Rows from expert 18 of block 4 of the encoder, named by matrix and row number. Rows with one number belong to one neuron. Each number is 50 + 15 x the weight over its row's rms, rounded and kept within 0 to 99. All counts start at 0. After the name is the row's rms in percent of the matrix's.
# up: expert up (encoder.blocks.4.mlp.up, 64x32x160), inputs 80-159
# down: expert down (encoder.blocks.4.mlp.down, 64x160x32, transposed), outputs 80-159
up.0 084:70 58 53 31 51 38 53 64 71 65 80 43 50 59 65 53 46 69 70 56 37 61 79 36 69 50 23 59 29 57 41 27 54 64 26 12 66 39 57 41 15 47 50 58 38 33 60 57 70 61 58 00 57 58 52 45 49 47 65 42 57 51 28 57 69 69 50 51 42 52 62 70 50 40 38 57 64 80 43 45
down.0 093:37 47 39 52 51 58 40 33 48 17 36 36 44 80 39 38 52 44 53 54 46 50 57 48 20 54 41 24 47 82 66 64 45 46 43 38 41 49 41 64 80 59 34 44 47 37 52 35 58 48 41 60 60 68 60 67 41 47 50 16 21 32 75 40 39 54 51 51 64 52 47 65 17 47 17 56 63 52 15 34
up.1 154:67 15 60 39 41 46 56 53 37 52 62 82 31 33 60 56 25 28 56 39 31 56 49 29 62 48 53 45 54 61 40 36 30 49 77 62 64 53 19 55 49 63 44 30 33 33 60 56 31 62 39 59 30 48 46 49 55 79 61 59 27 50 47 51 32 38 45 68 38 43 39 58 35 52 57 66 47 38 56 36
down.1 102:63 44 49 56 45 57 49 56 54 48 36 47 73 17 45 57 52 89 35 37 56 50 40 52 46 23 41 56 45 39 36 47 66 43 45 53 46 48 75 30 38 70 90 49 50 70 45 60 36 45 65 48 68 52 35 24 66 54 46 95 87 41 23 49 65 48 48 41 31 34 54 15 53 48 47 29 54 48 70 79
up.2 117:29 65 44 30 61 18 45 52 68 98 55 43 37 38 92 34 48 51 55 50 50 57 44 58 66 52 58 62 47 55 43 14 43 38 56 57 63 40 51 61 50 41 76 44 64 51 54 63 47 52 34 41 42 42 52 16 52 44 64 35 33 56 35 56 60 71 49 38 57 80 56 35 50 31 55 72 41 45 33 45
down.2 154:27 69 52 38 60 50 56 49 63 50 61 56 42 52 53 06 65 62 44 42 61 59 76 63 60 54 42 60 30 48 74 26 54 42 63 48 47 41 50 50 50 28 39 16 72 58 46 55 75 48 50 42 65 35 68 18 34 40 51 23 45 41 51 46 41 57 54 41 46 51 55 53 64 38 41 60 50 46 21 54
up.3 087:49 78 46 36 65 31 46 55 77 36 65 28 62 58 51 30 58 71 56 55 57 57 87 55 56 46 46 52 39 38 68 72 55 24 41 40 60 32 68 39 49 49 64 50 68 75 52 69 70 45 63 51 60 69 43 32 37 38 62 57 62 65 28 61 59 61 49 46 70 44 57 24 64 48 31 34 51 17 36 70
down.3 114:29 40 60 32 63 53 63 46 62 52 53 65 40 59 49 30 54 19 67 58 57 57 65 54 57 60 46 36 55 50 52 58 30 53 52 66 53 49 29 54 78 44 19 38 45 22 46 36 61 52 49 51 34 48 77 74 24 52 52 00 20 74 60 53 18 52 59 53 60 64 51 93 54 47 29 79 58 40 36 23
up.4 078:24 30 39 64 50 58 42 35 34 43 01 48 56 57 40 64 50 24 17 51 55 44 34 57 30 60 79 39 56 56 42 93 49 66 53 41 33 53 50 54 73 38 48 62 72 35 46 34 46 35 25 99 42 54 67 67 69 43 49 28 42 48 77 46 21 64 51 41 66 59 51 56 43 56 53 49 45 62 42 67
down.4 077:80 50 63 58 43 44 46 67 42 66 38 58 53 30 55 75 47 51 49 43 44 50 46 49 70 43 48 84 45 29 34 42 49 72 55 53 63 51 55 35 17 57 72 63 48 62 57 72 56 54 63 42 61 34 29 41 57 66 55 88 74 62 06 56 77 49 48 54 21 45 52 58 80 60 82 46 38 60 91 78
up.5 127:25 17 40 48 52 59 58 43 31 54 24 69 58 57 46 69 36 19 48 49 34 59 28 52 34 54 69 51 74 59 53 70 49 74 34 21 51 58 36 64 59 54 33 44 56 37 46 39 57 45 50 82 54 59 68 57 77 56 56 42 40 54 71 44 12 58 57 50 33 35 58 65 52 54 63 37 50 68 58 46
down.5 088:72 40 54 51 35 48 65 68 46 69 36 40 62 22 57 89 40 50 45 29 41 50 33 55 45 38 52 82 53 18 28 47 44 75 43 46 60 45 61 43 15 68 80 66 35 47 55 65 42 58 69 33 68 39 34 43 60 59 56 86 85 63 18 63 69 48 47 54 22 51 52 52 65 49 66 35 43 57 86 77
up.6 090:42 60 40 54 52 39 35 37 39 47 20 47 57 56 46 57 43 58 31 45 55 46 42 59 33 42 68 51 55 49 45 79 59 41 26 05 51 41 58 49 38 49 72 48 72 60 56 65 69 42 49 92 49 62 35 29 91 45 57 93 47 56 52 49 55 63 45 51 71 55 38 00 55 58 56 31 20 53 40 62
down.6 108:82 52 68 57 32 44 87 57 38 67 53 53 36 36 51 80 28 09 56 43 56 49 30 51 58 72 45 74 47 23 48 26 27 70 44 48 56 55 37 51 41 55 38 55 28 36 54 46 62 52 64 24 44 16 30 63 45 74 49 62 48 59 41 47 62 51 53 55 23 67 49 69 72 61 52 54 22 61 57 60
up.7 121:64 73 48 38 58 41 50 60 63 59 70 43 49 53 62 34 58 73 56 54 73 39 70 57 68 42 34 65 22 44 24 27 49 30 35 48 66 38 67 29 36 44 93 57 53 65 68 79 62 55 52 42 51 40 41 24 62 48 64 63 54 61 19 63 74 52 37 59 61 51 37 27 58 43 20 58 51 23 37 57
down.7 107:32 63 50 46 54 52 52 38 55 19 78 48 42 81 46 29 52 48 58 64 58 51 81 54 51 72 41 33 40 82 75 51 46 36 52 45 42 54 37 60 64 37 10 38 59 45 48 28 68 47 36 56 46 44 65 52 33 44 44 24 22 42 83 39 33 50 51 54 75 56 50 74 31 53 45 64 55 46 14 30
up.8 146:25 35 34 50 52 46 47 54 36 97 25 57 43 52 79 45 35 23 52 50 35 44 56 60 43 48 92 51 55 53 30 30 47 64 55 43 56 41 41 55 63 30 94 50 52 45 51 42 42 57 18 81 41 38 58 46 81 50 54 40 39 41 63 56 49 55 46 44 43 44 57 47 48 37 50 71 54 67 69 47
down.8 154:57 52 63 59 32 35 49 61 47 75 47 42 39 02 66 65 44 42 41 43 48 51 65 45 78 59 70 78 41 41 24 31 39 61 69 52 45 68 55 38 25 37 82 66 62 68 44 54 40 48 41 43 42 31 41 31 61 72 42 69 59 21 05 51 64 53 56 38 46 49 66 46 61 56 57 66 43 55 74 75
up.9 069:49 48 46 68 54 51 46 39 36 36 22 49 58 52 36 60 49 50 29 49 78 44 58 56 43 43 56 49 42 40 28 82 49 40 30 30 49 46 62 34 53 55 75 58 63 56 66 78 64 35 58 93 43 67 44 46 80 48 57 84 47 57 37 49 48 59 44 56 71 50 35 00 61 71 25 35 32 46 28 73
down.9 077:81 62 67 55 41 33 68 57 40 59 70 59 45 51 51 72 36 31 60 53 48 47 50 39 74 67 42 74 45 39 58 35 46 63 51 41 57 44 34 54 25 51 31 48 41 40 55 51 67 53 51 26 36 26 37 49 34 60 52 64 54 83 42 45 72 44 47 62 37 63 44 66 73 64 83 62 30 59 60 67
up.10 073:30 26 53 55 50 61 56 38 45 23 31 59 59 63 25 76 42 32 32 50 55 54 64 67 46 57 51 32 53 60 73 96 55 79 48 36 32 48 42 51 64 43 10 45 66 30 36 25 56 38 49 52 55 32 65 69 44 47 49 34 52 45 84 36 21 58 61 43 43 48 57 88 53 68 84 47 53 58 65 59
down.10 072:70 44 51 60 52 41 33 53 42 78 10 53 35 51 57 72 59 38 37 49 45 48 13 50 65 33 59 76 49 53 30 48 52 72 59 51 59 39 57 39 49 54 82 63 48 58 57 84 32 49 56 59 45 58 39 50 69 56 53 76 57 71 18 64 71 55 45 49 48 56 47 40 62 51 61 61 47 59 93 60
up.11 133:68 70 42 63 54 54 41 54 62 24 43 35 56 61 33 35 75 64 26 63 69 32 12 55 44 62 32 42 39 64 69 62 61 42 57 66 30 38 66 43 61 35 32 64 58 55 50 29 40 48 37 19 58 44 46 67 16 36 40 19 59 62 67 61 63 57 38 41 70 68 31 74 45 36 51 52 67 36 39 45
down.11 114:38 28 37 50 64 68 53 47 45 52 52 75 75 89 33 46 50 40 65 50 59 55 66 60 49 39 50 45 52 39 37 63 68 49 17 44 55 43 55 29 46 35 24 58 51 57 50 79 72 48 61 73 40 38 56 53 81 46 55 73 46 59 53 45 36 52 55 49 25 28 53 50 85 62 79 28 50 50 63 30
up.12 095:55 79 41 42 57 41 36 58 59 52 61 42 55 53 60 25 52 79 52 50 54 44 76 54 48 38 63 52 47 33 44 48 60 14 38 40 62 36 68 41 43 44 90 43 65 82 61 71 64 53 46 75 58 55 34 22 74 42 58 87 59 60 36 60 68 51 39 50 72 41 38 00 57 45 28 34 32 21 41 62
down.12 099:49 54 66 46 39 53 80 48 60 44 86 56 44 45 43 37 40 31 67 67 72 54 84 54 61 78 47 28 45 39 60 45 36 44 52 63 42 69 40 48 63 36 03 51 42 40 40 20 54 48 46 38 30 20 56 71 25 53 43 20 34 48 72 36 23 48 62 48 57 60 60 77 56 61 43 66 41 42 26 32
up.13 075:20 22 47 66 52 61 49 34 41 25 12 51 60 62 26 79 41 23 31 52 56 54 59 69 38 55 52 36 52 61 58 99 52 76 45 35 31 48 42 48 68 42 15 54 67 31 40 32 52 36 46 71 56 37 61 69 54 48 48 37 47 47 77 41 22 60 57 46 43 48 53 80 56 70 79 48 53 61 62 62
down.13 075:75 48 53 57 52 38 34 60 44 76 22 61 39 39 58 76 55 44 38 41 44 48 16 43 70 35 55 85 49 43 31 47 55 74 56 47 59 43 55 41 39 54 81 59 49 58 57 76 43 51 57 50 49 51 33 43 71 60 52 78 61 68 16 63 76 53 46 51 46 55 47 41 67 52 66 60 45 60 96 64
up.14 082:41 30 54 50 50 66 68 47 48 46 43 69 58 54 32 58 43 42 48 46 65 64 99 67 60 33 57 39 43 19 33 69 50 58 36 47 54 58 53 25 36 50 49 44 52 57 46 75 71 48 70 57 56 36 46 55 66 53 57 79 66 46 36 45 33 58 58 51 26 30 57 41 89 70 43 40 42 44 58 65
down.14 114:78 58 53 43 44 32 27 56 46 69 39 48 23 27 67 56 39 41 57 53 27 40 36 21 57 61 71 43 70 63 41 54 34 63 91 66 53 55 26 71 54 65 55 49 43 48 52 30 39 59 27 51 34 70 43 74 47 58 51 41 36 62 58 61 59 44 45 54 64 60 43 54 20 48 34 63 44 48 55 42
up.15 076:43 62 60 56 59 56 65 49 65 19 62 46 65 59 26 50 49 62 49 52 76 60 99 73 70 41 38 46 36 39 63 72 54 50 37 61 50 41 61 28 52 52 33 36 55 72 49 67 66 37 85 31 69 39 45 50 39 47 53 71 68 58 37 46 58 47 56 55 37 36 52 45 80 68 61 37 51 20 56 71
down.15 090:45 61 45 42 64 41 27 42 52 74 34 75 25 66 56 29 76 25 50 69 48 44 21 34 62 43 70 47 63 68 41 62 47 50 70 62 50 37 38 58 59 40 46 44 56 43 48 58 33 49 36 71 18 67 67 59 53 44 48 15 24 86 58 63 41 49 45 51 84 67 38 58 40 40 48 79 54 43 57 26
up.16 086:37 29 59 56 52 63 66 40 46 20 44 64 62 65 22 77 41 40 37 50 60 59 70 68 54 54 43 37 48 60 71 85 57 76 39 33 37 45 43 45 57 49 05 36 60 36 39 32 63 39 64 37 61 26 61 64 45 50 50 47 58 44 76 35 28 53 62 49 30 44 54 82 62 72 87 45 53 53 66 61
down.16 080:61 45 48 54 54 40 29 45 44 77 07 55 32 54 58 68 61 33 38 55 41 46 03 46 58 31 64 68 54 62 33 54 51 64 58 50 56 37 54 46 55 53 81 59 49 54 55 79 24 48 50 66 36 70 43 52 72 55 51 66 45 73 27 64 65 54 45 50 63 59 44 35 47 47 46 64 49 56 84 47
up.17 111:29 07 46 43 53 48 66 57 57 79 42 46 58 48 64 54 30 20 64 52 27 64 62 50 41 50 48 40 49 35 38 38 38 67 55 67 66 49 46 45 53 49 45 65 26 25 57 42 44 63 46 40 53 72 57 74 39 45 66 23 58 45 57 56 34 61 51 52 12 33 70 74 67 42 41 50 70 72 49 41
down.17 146:34 42 41 43 57 49 26 58 57 50 50 29 69 08 57 52 51 72 51 28 24 57 62 29 40 39 50 43 63 35 56 65 45 48 61 55 51 56 54 60 42 75 65 44 53 51 50 45 51 55 55 36 79 85 53 46 36 42 56 24 67 25 27 53 60 50 54 47 38 35 53 45 47 38 50 31 63 50 51 61
up.18 101:46 71 38 31 56 35 32 65 74 75 66 44 44 56 79 19 51 75 66 54 33 52 93 51 63 41 54 55 40 48 38 37 54 38 49 45 65 37 55 48 43 36 91 33 47 60 51 57 62 65 38 58 59 49 51 26 61 45 60 37 55 48 26 64 64 50 44 48 59 35 57 40 51 27 23 61 63 30 55 51
down.18 078:45 50 63 39 28 49 61 53 68 32 56 48 46 42 44 31 45 50 66 48 66 52 99 63 54 70 49 17 34 54 46 62 36 53 58 62 38 74 43 42 59 31 44 54 50 37 38 14 45 52 33 46 51 31 50 70 27 58 44 07 34 20 52 43 29 50 56 46 71 56 64 92 31 52 20 74 64 36 37 35
up.19 136:48 01 72 48 49 64 85 45 40 40 47 99 47 49 38 66 36 18 49 45 55 60 69 53 71 47 44 39 46 47 60 53 42 67 56 61 53 52 34 41 62 50 23 32 43 32 48 45 55 49 61 39 33 31 57 61 42 72 57 36 42 46 65 41 18 43 57 58 24 36 51 72 67 68 53 64 52 41 63 50
down.19 106:56 37 49 46 59 47 32 55 52 74 08 50 39 33 70 61 47 55 49 41 33 50 20 57 47 31 64 57 59 68 25 54 52 62 61 56 61 38 50 48 59 63 99 46 51 50 53 63 21 60 46 67 49 69 49 41 72 60 56 75 47 62 30 64 58 48 45 51 55 49 49 27 36 46 32 54 51 49 83 49
up.20 101:71 57 49 44 58 71 63 69 52 46 87 51 62 53 45 34 50 80 67 54 58 40 75 52 55 33 15 56 29 40 32 22 54 39 26 72 72 49 71 26 29 57 46 45 28 66 76 64 62 61 71 22 64 43 37 46 56 47 67 82 72 57 37 59 73 39 35 71 17 23 28 43 78 42 45 31 55 46 46 51
down.20 088:28 65 38 48 59 54 47 37 51 28 84 48 46 67 45 14 51 58 54 68 45 48 54 38 37 60 53 19 64 63 75 58 49 19 51 60 40 53 45 68 76 49 22 44 50 52 47 27 44 47 34 62 41 74 63 64 39 34 47 28 33 36 99 44 29 46 51 53 77 45 45 42 23 44 40 41 62 43 09 29
up.21 075:29 33 39 66 51 59 45 36 35 41 01 45 56 57 40 60 53 23 19 52 59 41 29 57 31 60 77 40 53 54 42 90 47 63 56 48 35 52 52 51 78 36 49 67 71 37 50 35 42 35 24 99 42 54 66 69 63 42 49 22 42 50 76 48 22 64 50 42 66 59 50 57 43 55 43 51 49 58 39 67
down.21 078:77 48 60 58 46 46 44 68 43 66 41 63 59 32 54 74 50 54 51 43 44 52 51 51 69 44 47 81 46 27 34 48 53 74 50 53 63 51 55 36 14 53 67 61 52 63 57 73 59 53 65 44 62 33 31 39 59 63 54 86 74 61 09 54 78 48 49 53 25 44 54 61 85 62 91 41 40 60 94 78
up.22 079:26 15 51 54 48 58 53 35 37 29 24 66 56 61 30 81 37 25 29 47 51 56 63 64 42 55 56 34 55 59 59 91 53 78 49 35 36 52 36 53 59 46 18 42 66 26 37 30 58 41 43 65 51 35 65 67 57 51 52 43 46 42 81 35 15 60 60 46 39 51 55 81 53 68 81 48 47 65 64 58
down.22 072:81 46 54 61 46 39 38 56 39 76 14 50 33 39 59 77 53 41 37 46 40 45 15 49 57 36 57 81 48 49 30 41 46 73 64 51 61 40 55 44 40 63 84 61 43 57 60 82 35 54 54 50 50 56 36 46 66 61 56 83 64 69 15 63 72 51 43 53 42 56 44 39 57 49 55 58 41 59 88 67
up.23 071:67 46 57 62 55 62 80 45 38 34 51 53 60 52 27 63 58 53 38 49 89 40 74 60 61 41 40 55 31 26 23 58 45 45 28 56 58 52 67 21 39 58 48 70 50 58 75 88 66 39 79 42 43 49 39 53 61 51 62 86 60 60 28 51 57 48 38 71 36 47 30 30 79 74 19 39 38 39 27 69
down.23 097:52 70 42 50 64 38 28 45 45 45 66 49 40 75 59 35 48 50 60 67 34 47 43 24 48 60 49 45 66 83 77 53 51 42 54 49 54 29 30 76 48 60 11 33 55 43 56 42 65 50 37 58 34 73 64 54 40 30 54 47 24 87 85 49 52 47 43 60 72 59 34 47 44 50 72 45 38 55 27 41
up.24 162:48 32 50 31 46 39 52 55 44 66 66 74 37 39 70 48 29 36 60 40 21 67 53 33 58 49 69 59 66 56 46 37 39 53 57 30 64 48 16 72 47 61 41 24 43 44 56 55 44 61 38 61 42 47 56 26 62 72 61 54 29 52 42 52 32 42 48 62 42 43 50 55 35 46 58 58 46 39 56 40
down.24 105:48 36 44 50 42 56 69 56 52 55 39 51 80 25 46 75 54 73 37 29 60 54 48 57 42 25 48 71 47 23 30 49 64 56 16 28 46 53 70 33 28 66 87 57 49 57 44 60 45 44 75 44 65 45 44 19 74 59 46 76 86 36 15 49 52 51 54 41 33 39 60 29 59 49 42 29 55 51 73 75
up.25 075:52 49 48 62 56 62 61 46 42 51 32 56 59 47 38 44 54 52 39 49 77 45 83 65 50 34 59 46 44 17 23 67 46 33 39 71 58 56 65 27 54 53 83 50 53 69 64 80 61 45 66 82 51 52 39 47 71 47 60 79 60 55 34 54 47 50 44 60 49 36 36 00 77 62 14 34 35 26 36 70
down.25 112:72 73 64 41 44 36 51 60 53 58 87 65 37 31 59 36 38 50 63 57 43 47 69 15 76 76 57 50 60 45 59 48 36 46 77 66 54 59 32 62 31 51 24 39 47 47 49 34 53 57 37 36 26 53 53 59 28 50 52 40 44 69 54 51 48 44 49 56 64 60 49 64 49 54 74 55 41 46 42 49
up.26 071:60 54 53 64 55 58 62 43 35 23 52 50 62 57 23 68 49 62 34 48 85 39 64 61 49 41 40 51 39 42 39 66 56 43 19 31 54 43 65 29 38 60 37 57 60 61 72 79 70 38 72 51 47 49 35 46 72 49 60 99 57 60 41 47 62 47 36 69 48 50 26 19 68 75 48 31 28 41 33 68
down.26 083:51 66 46 57 61 37 54 40 38 59 62 44 38 81 50 53 47 22 55 75 44 45 14 40 55 51 48 52 59 61 77 36 52 42 36 38 54 20 39 67 60 53 19 48 41 39 56 59 49 45 47 43 15 56 53 59 37 35 51 55 32 94 79 50 54 49 44 59 64 62 33 27 57 53 62 56 33 57 30 42
up.27 072:16 26 45 67 51 52 42 34 42 27 09 50 59 56 31 74 36 29 24 46 62 57 73 70 39 44 56 40 48 44 45 99 48 63 48 38 39 49 48 40 63 49 48 48 70 43 48 62 59 33 52 90 58 58 54 60 65 48 51 65 46 48 57 43 29 63 56 47 54 42 51 39 73 75 61 35 42 53 56 74
down.27 073:84 51 60 53 46 33 40 62 42 74 38 65 33 28 57 77 50 41 43 44 46 44 19 32 77 44 51 89 46 39 34 42 45 69 66 50 60 49 47 44 28 56 72 52 42 49 57 69 42 55 52 40 41 44 36 40 58 66 52 65 59 78 13 61 75 47 43 54 45 62 43 52 63 51 68 67 41 57 92 65
up.28 074:57 49 48 33 50 30 36 59 67 72 65 51 45 61 70 71 34 61 67 55 31 63 68 39 57 53 28 55 34 69 46 27 60 73 26 00 62 39 44 51 16 46 48 48 50 24 53 48 71 62 44 14 49 56 52 42 67 48 63 60 45 46 45 52 69 76 53 44 34 60 65 68 43 44 63 61 59 93 49 40
down.28 105:58 51 45 57 38 55 49 31 44 23 23 26 36 69 38 63 50 38 43 52 48 49 34 53 16 57 43 40 40 72 66 48 39 52 45 29 43 54 42 61 71 66 48 55 41 37 54 45 54 48 51 56 68 64 48 66 47 55 50 37 28 28 57 42 51 56 51 50 53 60 49 54 21 49 07 56 51 56 20 47
up.29 093:79 38 56 29 48 54 54 65 56 36 88 53 34 46 57 44 24 48 64 42 34 44 55 37 56 55 45 43 42 73 40 19 38 39 78 75 71 52 32 49 48 51 35 40 28 44 68 50 24 71 34 43 47 40 42 53 41 64 67 63 43 56 54 61 42 25 33 81 29 38 25 71 28 39 59 68 62 14 50 37
down.29 092:29 49 32 48 53 62 46 48 59 37 48 37 84 49 46 28 59 99 37 49 60 47 47 61 36 22 47 29 52 52 44 48 75 22 26 49 46 43 82 32 59 56 73 49 62 69 44 51 34 45 58 60 63 63 56 24 69 32 48 77 76 44 52 52 43 46 43 42 51 32 49 01 49 39 40 26 53 37 44 62
up.30 072:62 56 41 39 50 30 23 61 58 71 69 62 37 57 74 56 33 73 67 55 32 49 63 48 54 45 38 53 40 72 40 21 64 55 37 10 60 40 40 55 24 43 68 29 51 45 51 47 66 65 36 45 45 34 43 25 83 51 59 82 43 45 52 55 79 61 46 44 41 49 48 41 34 37 67 59 51 70 53 38
down.30 081:72 62 59 62 19 58 75 37 38 25 42 28 37 70 38 56 44 42 40 60 66 41 50 68 28 70 45 32 30 53 60 23 40 41 54 37 42 66 54 48 75 51 60 65 39 50 56 42 37 47 49 50 50 43 37 69 47 57 46 64 44 14 66 39 45 52 46 51 50 56 47 38 26 55 03 55 39 51 15 54
up.31 096:66 56 42 46 58 54 53 63 51 57 75 38 61 48 56 44 40 73 62 53 49 41 29 40 36 40 22 59 34 37 27 24 52 43 23 53 76 43 73 37 20 60 50 61 31 45 87 68 58 59 63 23 58 80 31 51 66 42 71 87 65 64 43 61 75 62 32 67 25 42 30 31 69 41 45 22 46 73 24 48
down.31 087:31 66 44 54 60 61 58 41 49 19 86 45 56 66 41 32 48 62 53 58 52 52 48 35 37 61 33 32 56 53 92 51 51 24 33 45 43 52 49 67 71 60 16 39 43 48 50 30 65 45 54 46 54 67 61 56 31 38 49 28 39 31 94 38 39 48 52 52 58 43 45 45 36 49 44 34 58 50 05 41