From a checkpoint of a small image VAE.
Model: encoder arch vit, encoder activation gelu, encoder num experts 64, encoder patch size [4, 4], decoder activation silu, decoder widths [48, 96, 96].
Training: adamw at rate 0.0028, 7500 steps.
Data: trained on crops of objects in photos (Visual Genome), 15.5 epochs.
Rows from expert 58 of block 3 of the encoder, named by matrix and row number. Rows with one number belong to one neuron. Each number is 500 + 50 x the weight over its row's rms, rounded and kept within 0 to 999. All counts start at 0. Numbers have three digits each. After the name is the row's rms in percent of the matrix's.
# up: expert up (encoder.blocks.3.mlp.up, 64x32x160), inputs 135-159
# down: expert down (encoder.blocks.3.mlp.down, 64x160x32, transposed), outputs 135-159
up.0 102:474511455498501552498538505424473493516509428514429528503511480517457449548
up.1 069:539495512558492497448474535390542556508504591589410530519421486462469382396
up.2 081:559474576500516487519546451460465480526411482425562506541566431490443549534
up.3 108:486508570616475498501453546511524504551491523555535547474501474521509446438
up.4 089:552502519478535501487589434346520539476450515488387494559492457443479459615
up.5 106:543476564459460500528495497517447488523507514476571442502537518524458636455
up.6 108:505447500487399542500490479415498577454510568545512542449491466469419540516
up.7 082:488535410392574552496519476572520523419492541549486488506525418431543396415
up.8 092:495527434417549516487486527598464478468496517490575479440553461485459507412
up.9 080:513458528511488461524577439509531496491524601484540479522525494440492509584
up.10 080:559482519475514510494594444366507542476435506496413512550465459469477430614
up.11 085:425546512566549525513438581543474436570566514513473477447472532530490460407
up.12 082:538455530523405518497534468442488530509398483495558568517461443508476385550
up.13 105:448530442498516552494506518436466479519514414504406525491504517523463473542
up.14 079:451529417451564545508499542581457464502540496518514471462540459502486430406
up.15 097:552466550510480502513519522544436441547465464427590470481543496538441622474
up.16 098:537419492506431457530527488538561485483579611489587478505512566481472485558
up.17 091:520484474486459516480575486360488510506507468509393502526462508501473429580
up.18 131:430558438510558571501484526481460469525502392508441548479520481531459515524
up.19 080:474467427364495536498497492573455503478507541500523502451561480498478471428
up.20 121:539475519499436482521502509557484459529567557477624450493564532540491566485
up.21 093:467495483512515530511463571642421405560500444452602489430542525566473583416
up.22 111:559522515396481510479507437442548578414450536546462520588507465484536512484
up.23 091:445524505405503531544498471536493533465576574568515427477552528410519525435
up.24 152:426574433511571568510482527490468468519497391511434559477514478525465518524
up.25 169:457583428503546557521500512480478479503471392516447579489527455518479513545
up.26 094:526481537474388481517512479495518521492584625518577453502541556506522510528
up.27 104:553457556497475479529549475518468464544498527445586457521548503515478591516
up.28 101:558499574489472460518552454468536511504524582492518450553504520476536542535
up.29 085:556499527478577502506588410385515545481451523491413477573525443439489489625
up.30 071:480515482512515534470454600498445472546580504549457462449462579536445494353
up.31 087:558483572498523488518517488485452466539456480434561469529564460510440585488
down.0 087:444566567497601539487274537541519505458465457519447473515494450520530507561
down.1 105:537520534506495524537493521539486503501489598493513470494483443442473516565
down.2 094:481489439534434463628554482421475485539561502489506504508492521464485425397
down.3 106:582544535498492396513578487481483489523486580496549438524529494456478500490
down.4 120:473499534525505590518335545521520497500533505506489464498395540517523427529
down.5 097:475417417501457508494626453459491500509561480496490526491479533491476483459
down.6 116:535437436530522546550464586365460505524639506502516410470434532551393375446
down.7 082:574470558504441483432504540532527520531520543481607534483532580557523489554
down.8 105:525407477487418492476568497495497500524523511468578476443549520547508464446
down.9 095:557571515532456474519563524435494477538500504486549520526464548546493480462
down.10 108:481501549523537562510326554511516499503544504506480446502408534497514399518
down.11 087:526527564466526425496512469545487495496427555494535461510534489472495589510
down.12 108:521547519525553450557448544457489479537538521481460452526479468438502341481
down.13 085:431560562490611564485289513562527514437431436531425515515500434518537554570
down.14 087:559496560491467447457467501519529523493487530503623487499554519549534547535
down.15 091:487443399495406456551624448444482494511531508512514493480484529444486475387
down.16 108:551574506532498497528653516437475491524450491480525542514532475527482531475
down.17 086:457546557508592568493313550555525501476461470507425511508470461515528499602
down.18 092:422571555477614556508282491540517513439432413537437508520514420521533576538
down.19 096:528397496493448464460583500520490488539547467450625484475541542597503452485
down.20 116:500486438511487479491688464483476498504470486492458626487551516489477587473
down.21 106:508449427478422406512639457487495497506464514498536502464540510448503520425
down.22 111:495386460511511580439550523540514510516539491481437531489469566511515430537
down.23 073:507579549498538518426521494466521538498523510487532554512552454552493532612
down.24 095:417576542478615567505298487541518516433433399536431519517514418532533572535
down.25 094:435591524495597579494327513522518506452425382517434544511521405550529543536
down.26 103:526493489522511488415651514499502519512497464483479605505581526583504531551
down.27 097:486489436517450474531620456447480484522529487498500537508500547480489489425
down.28 129:520498479523504520469607483517525515502498508503459577537475536497527523553
down.29 107:470505533532487576507320538490523498503532495510488478506400554512521438509
down.30 095:470502540470546534483447478551494523453448541520453496477510426420473600569
down.31 097:463462426518429483606601454447484489513546507498482538500488522445487476418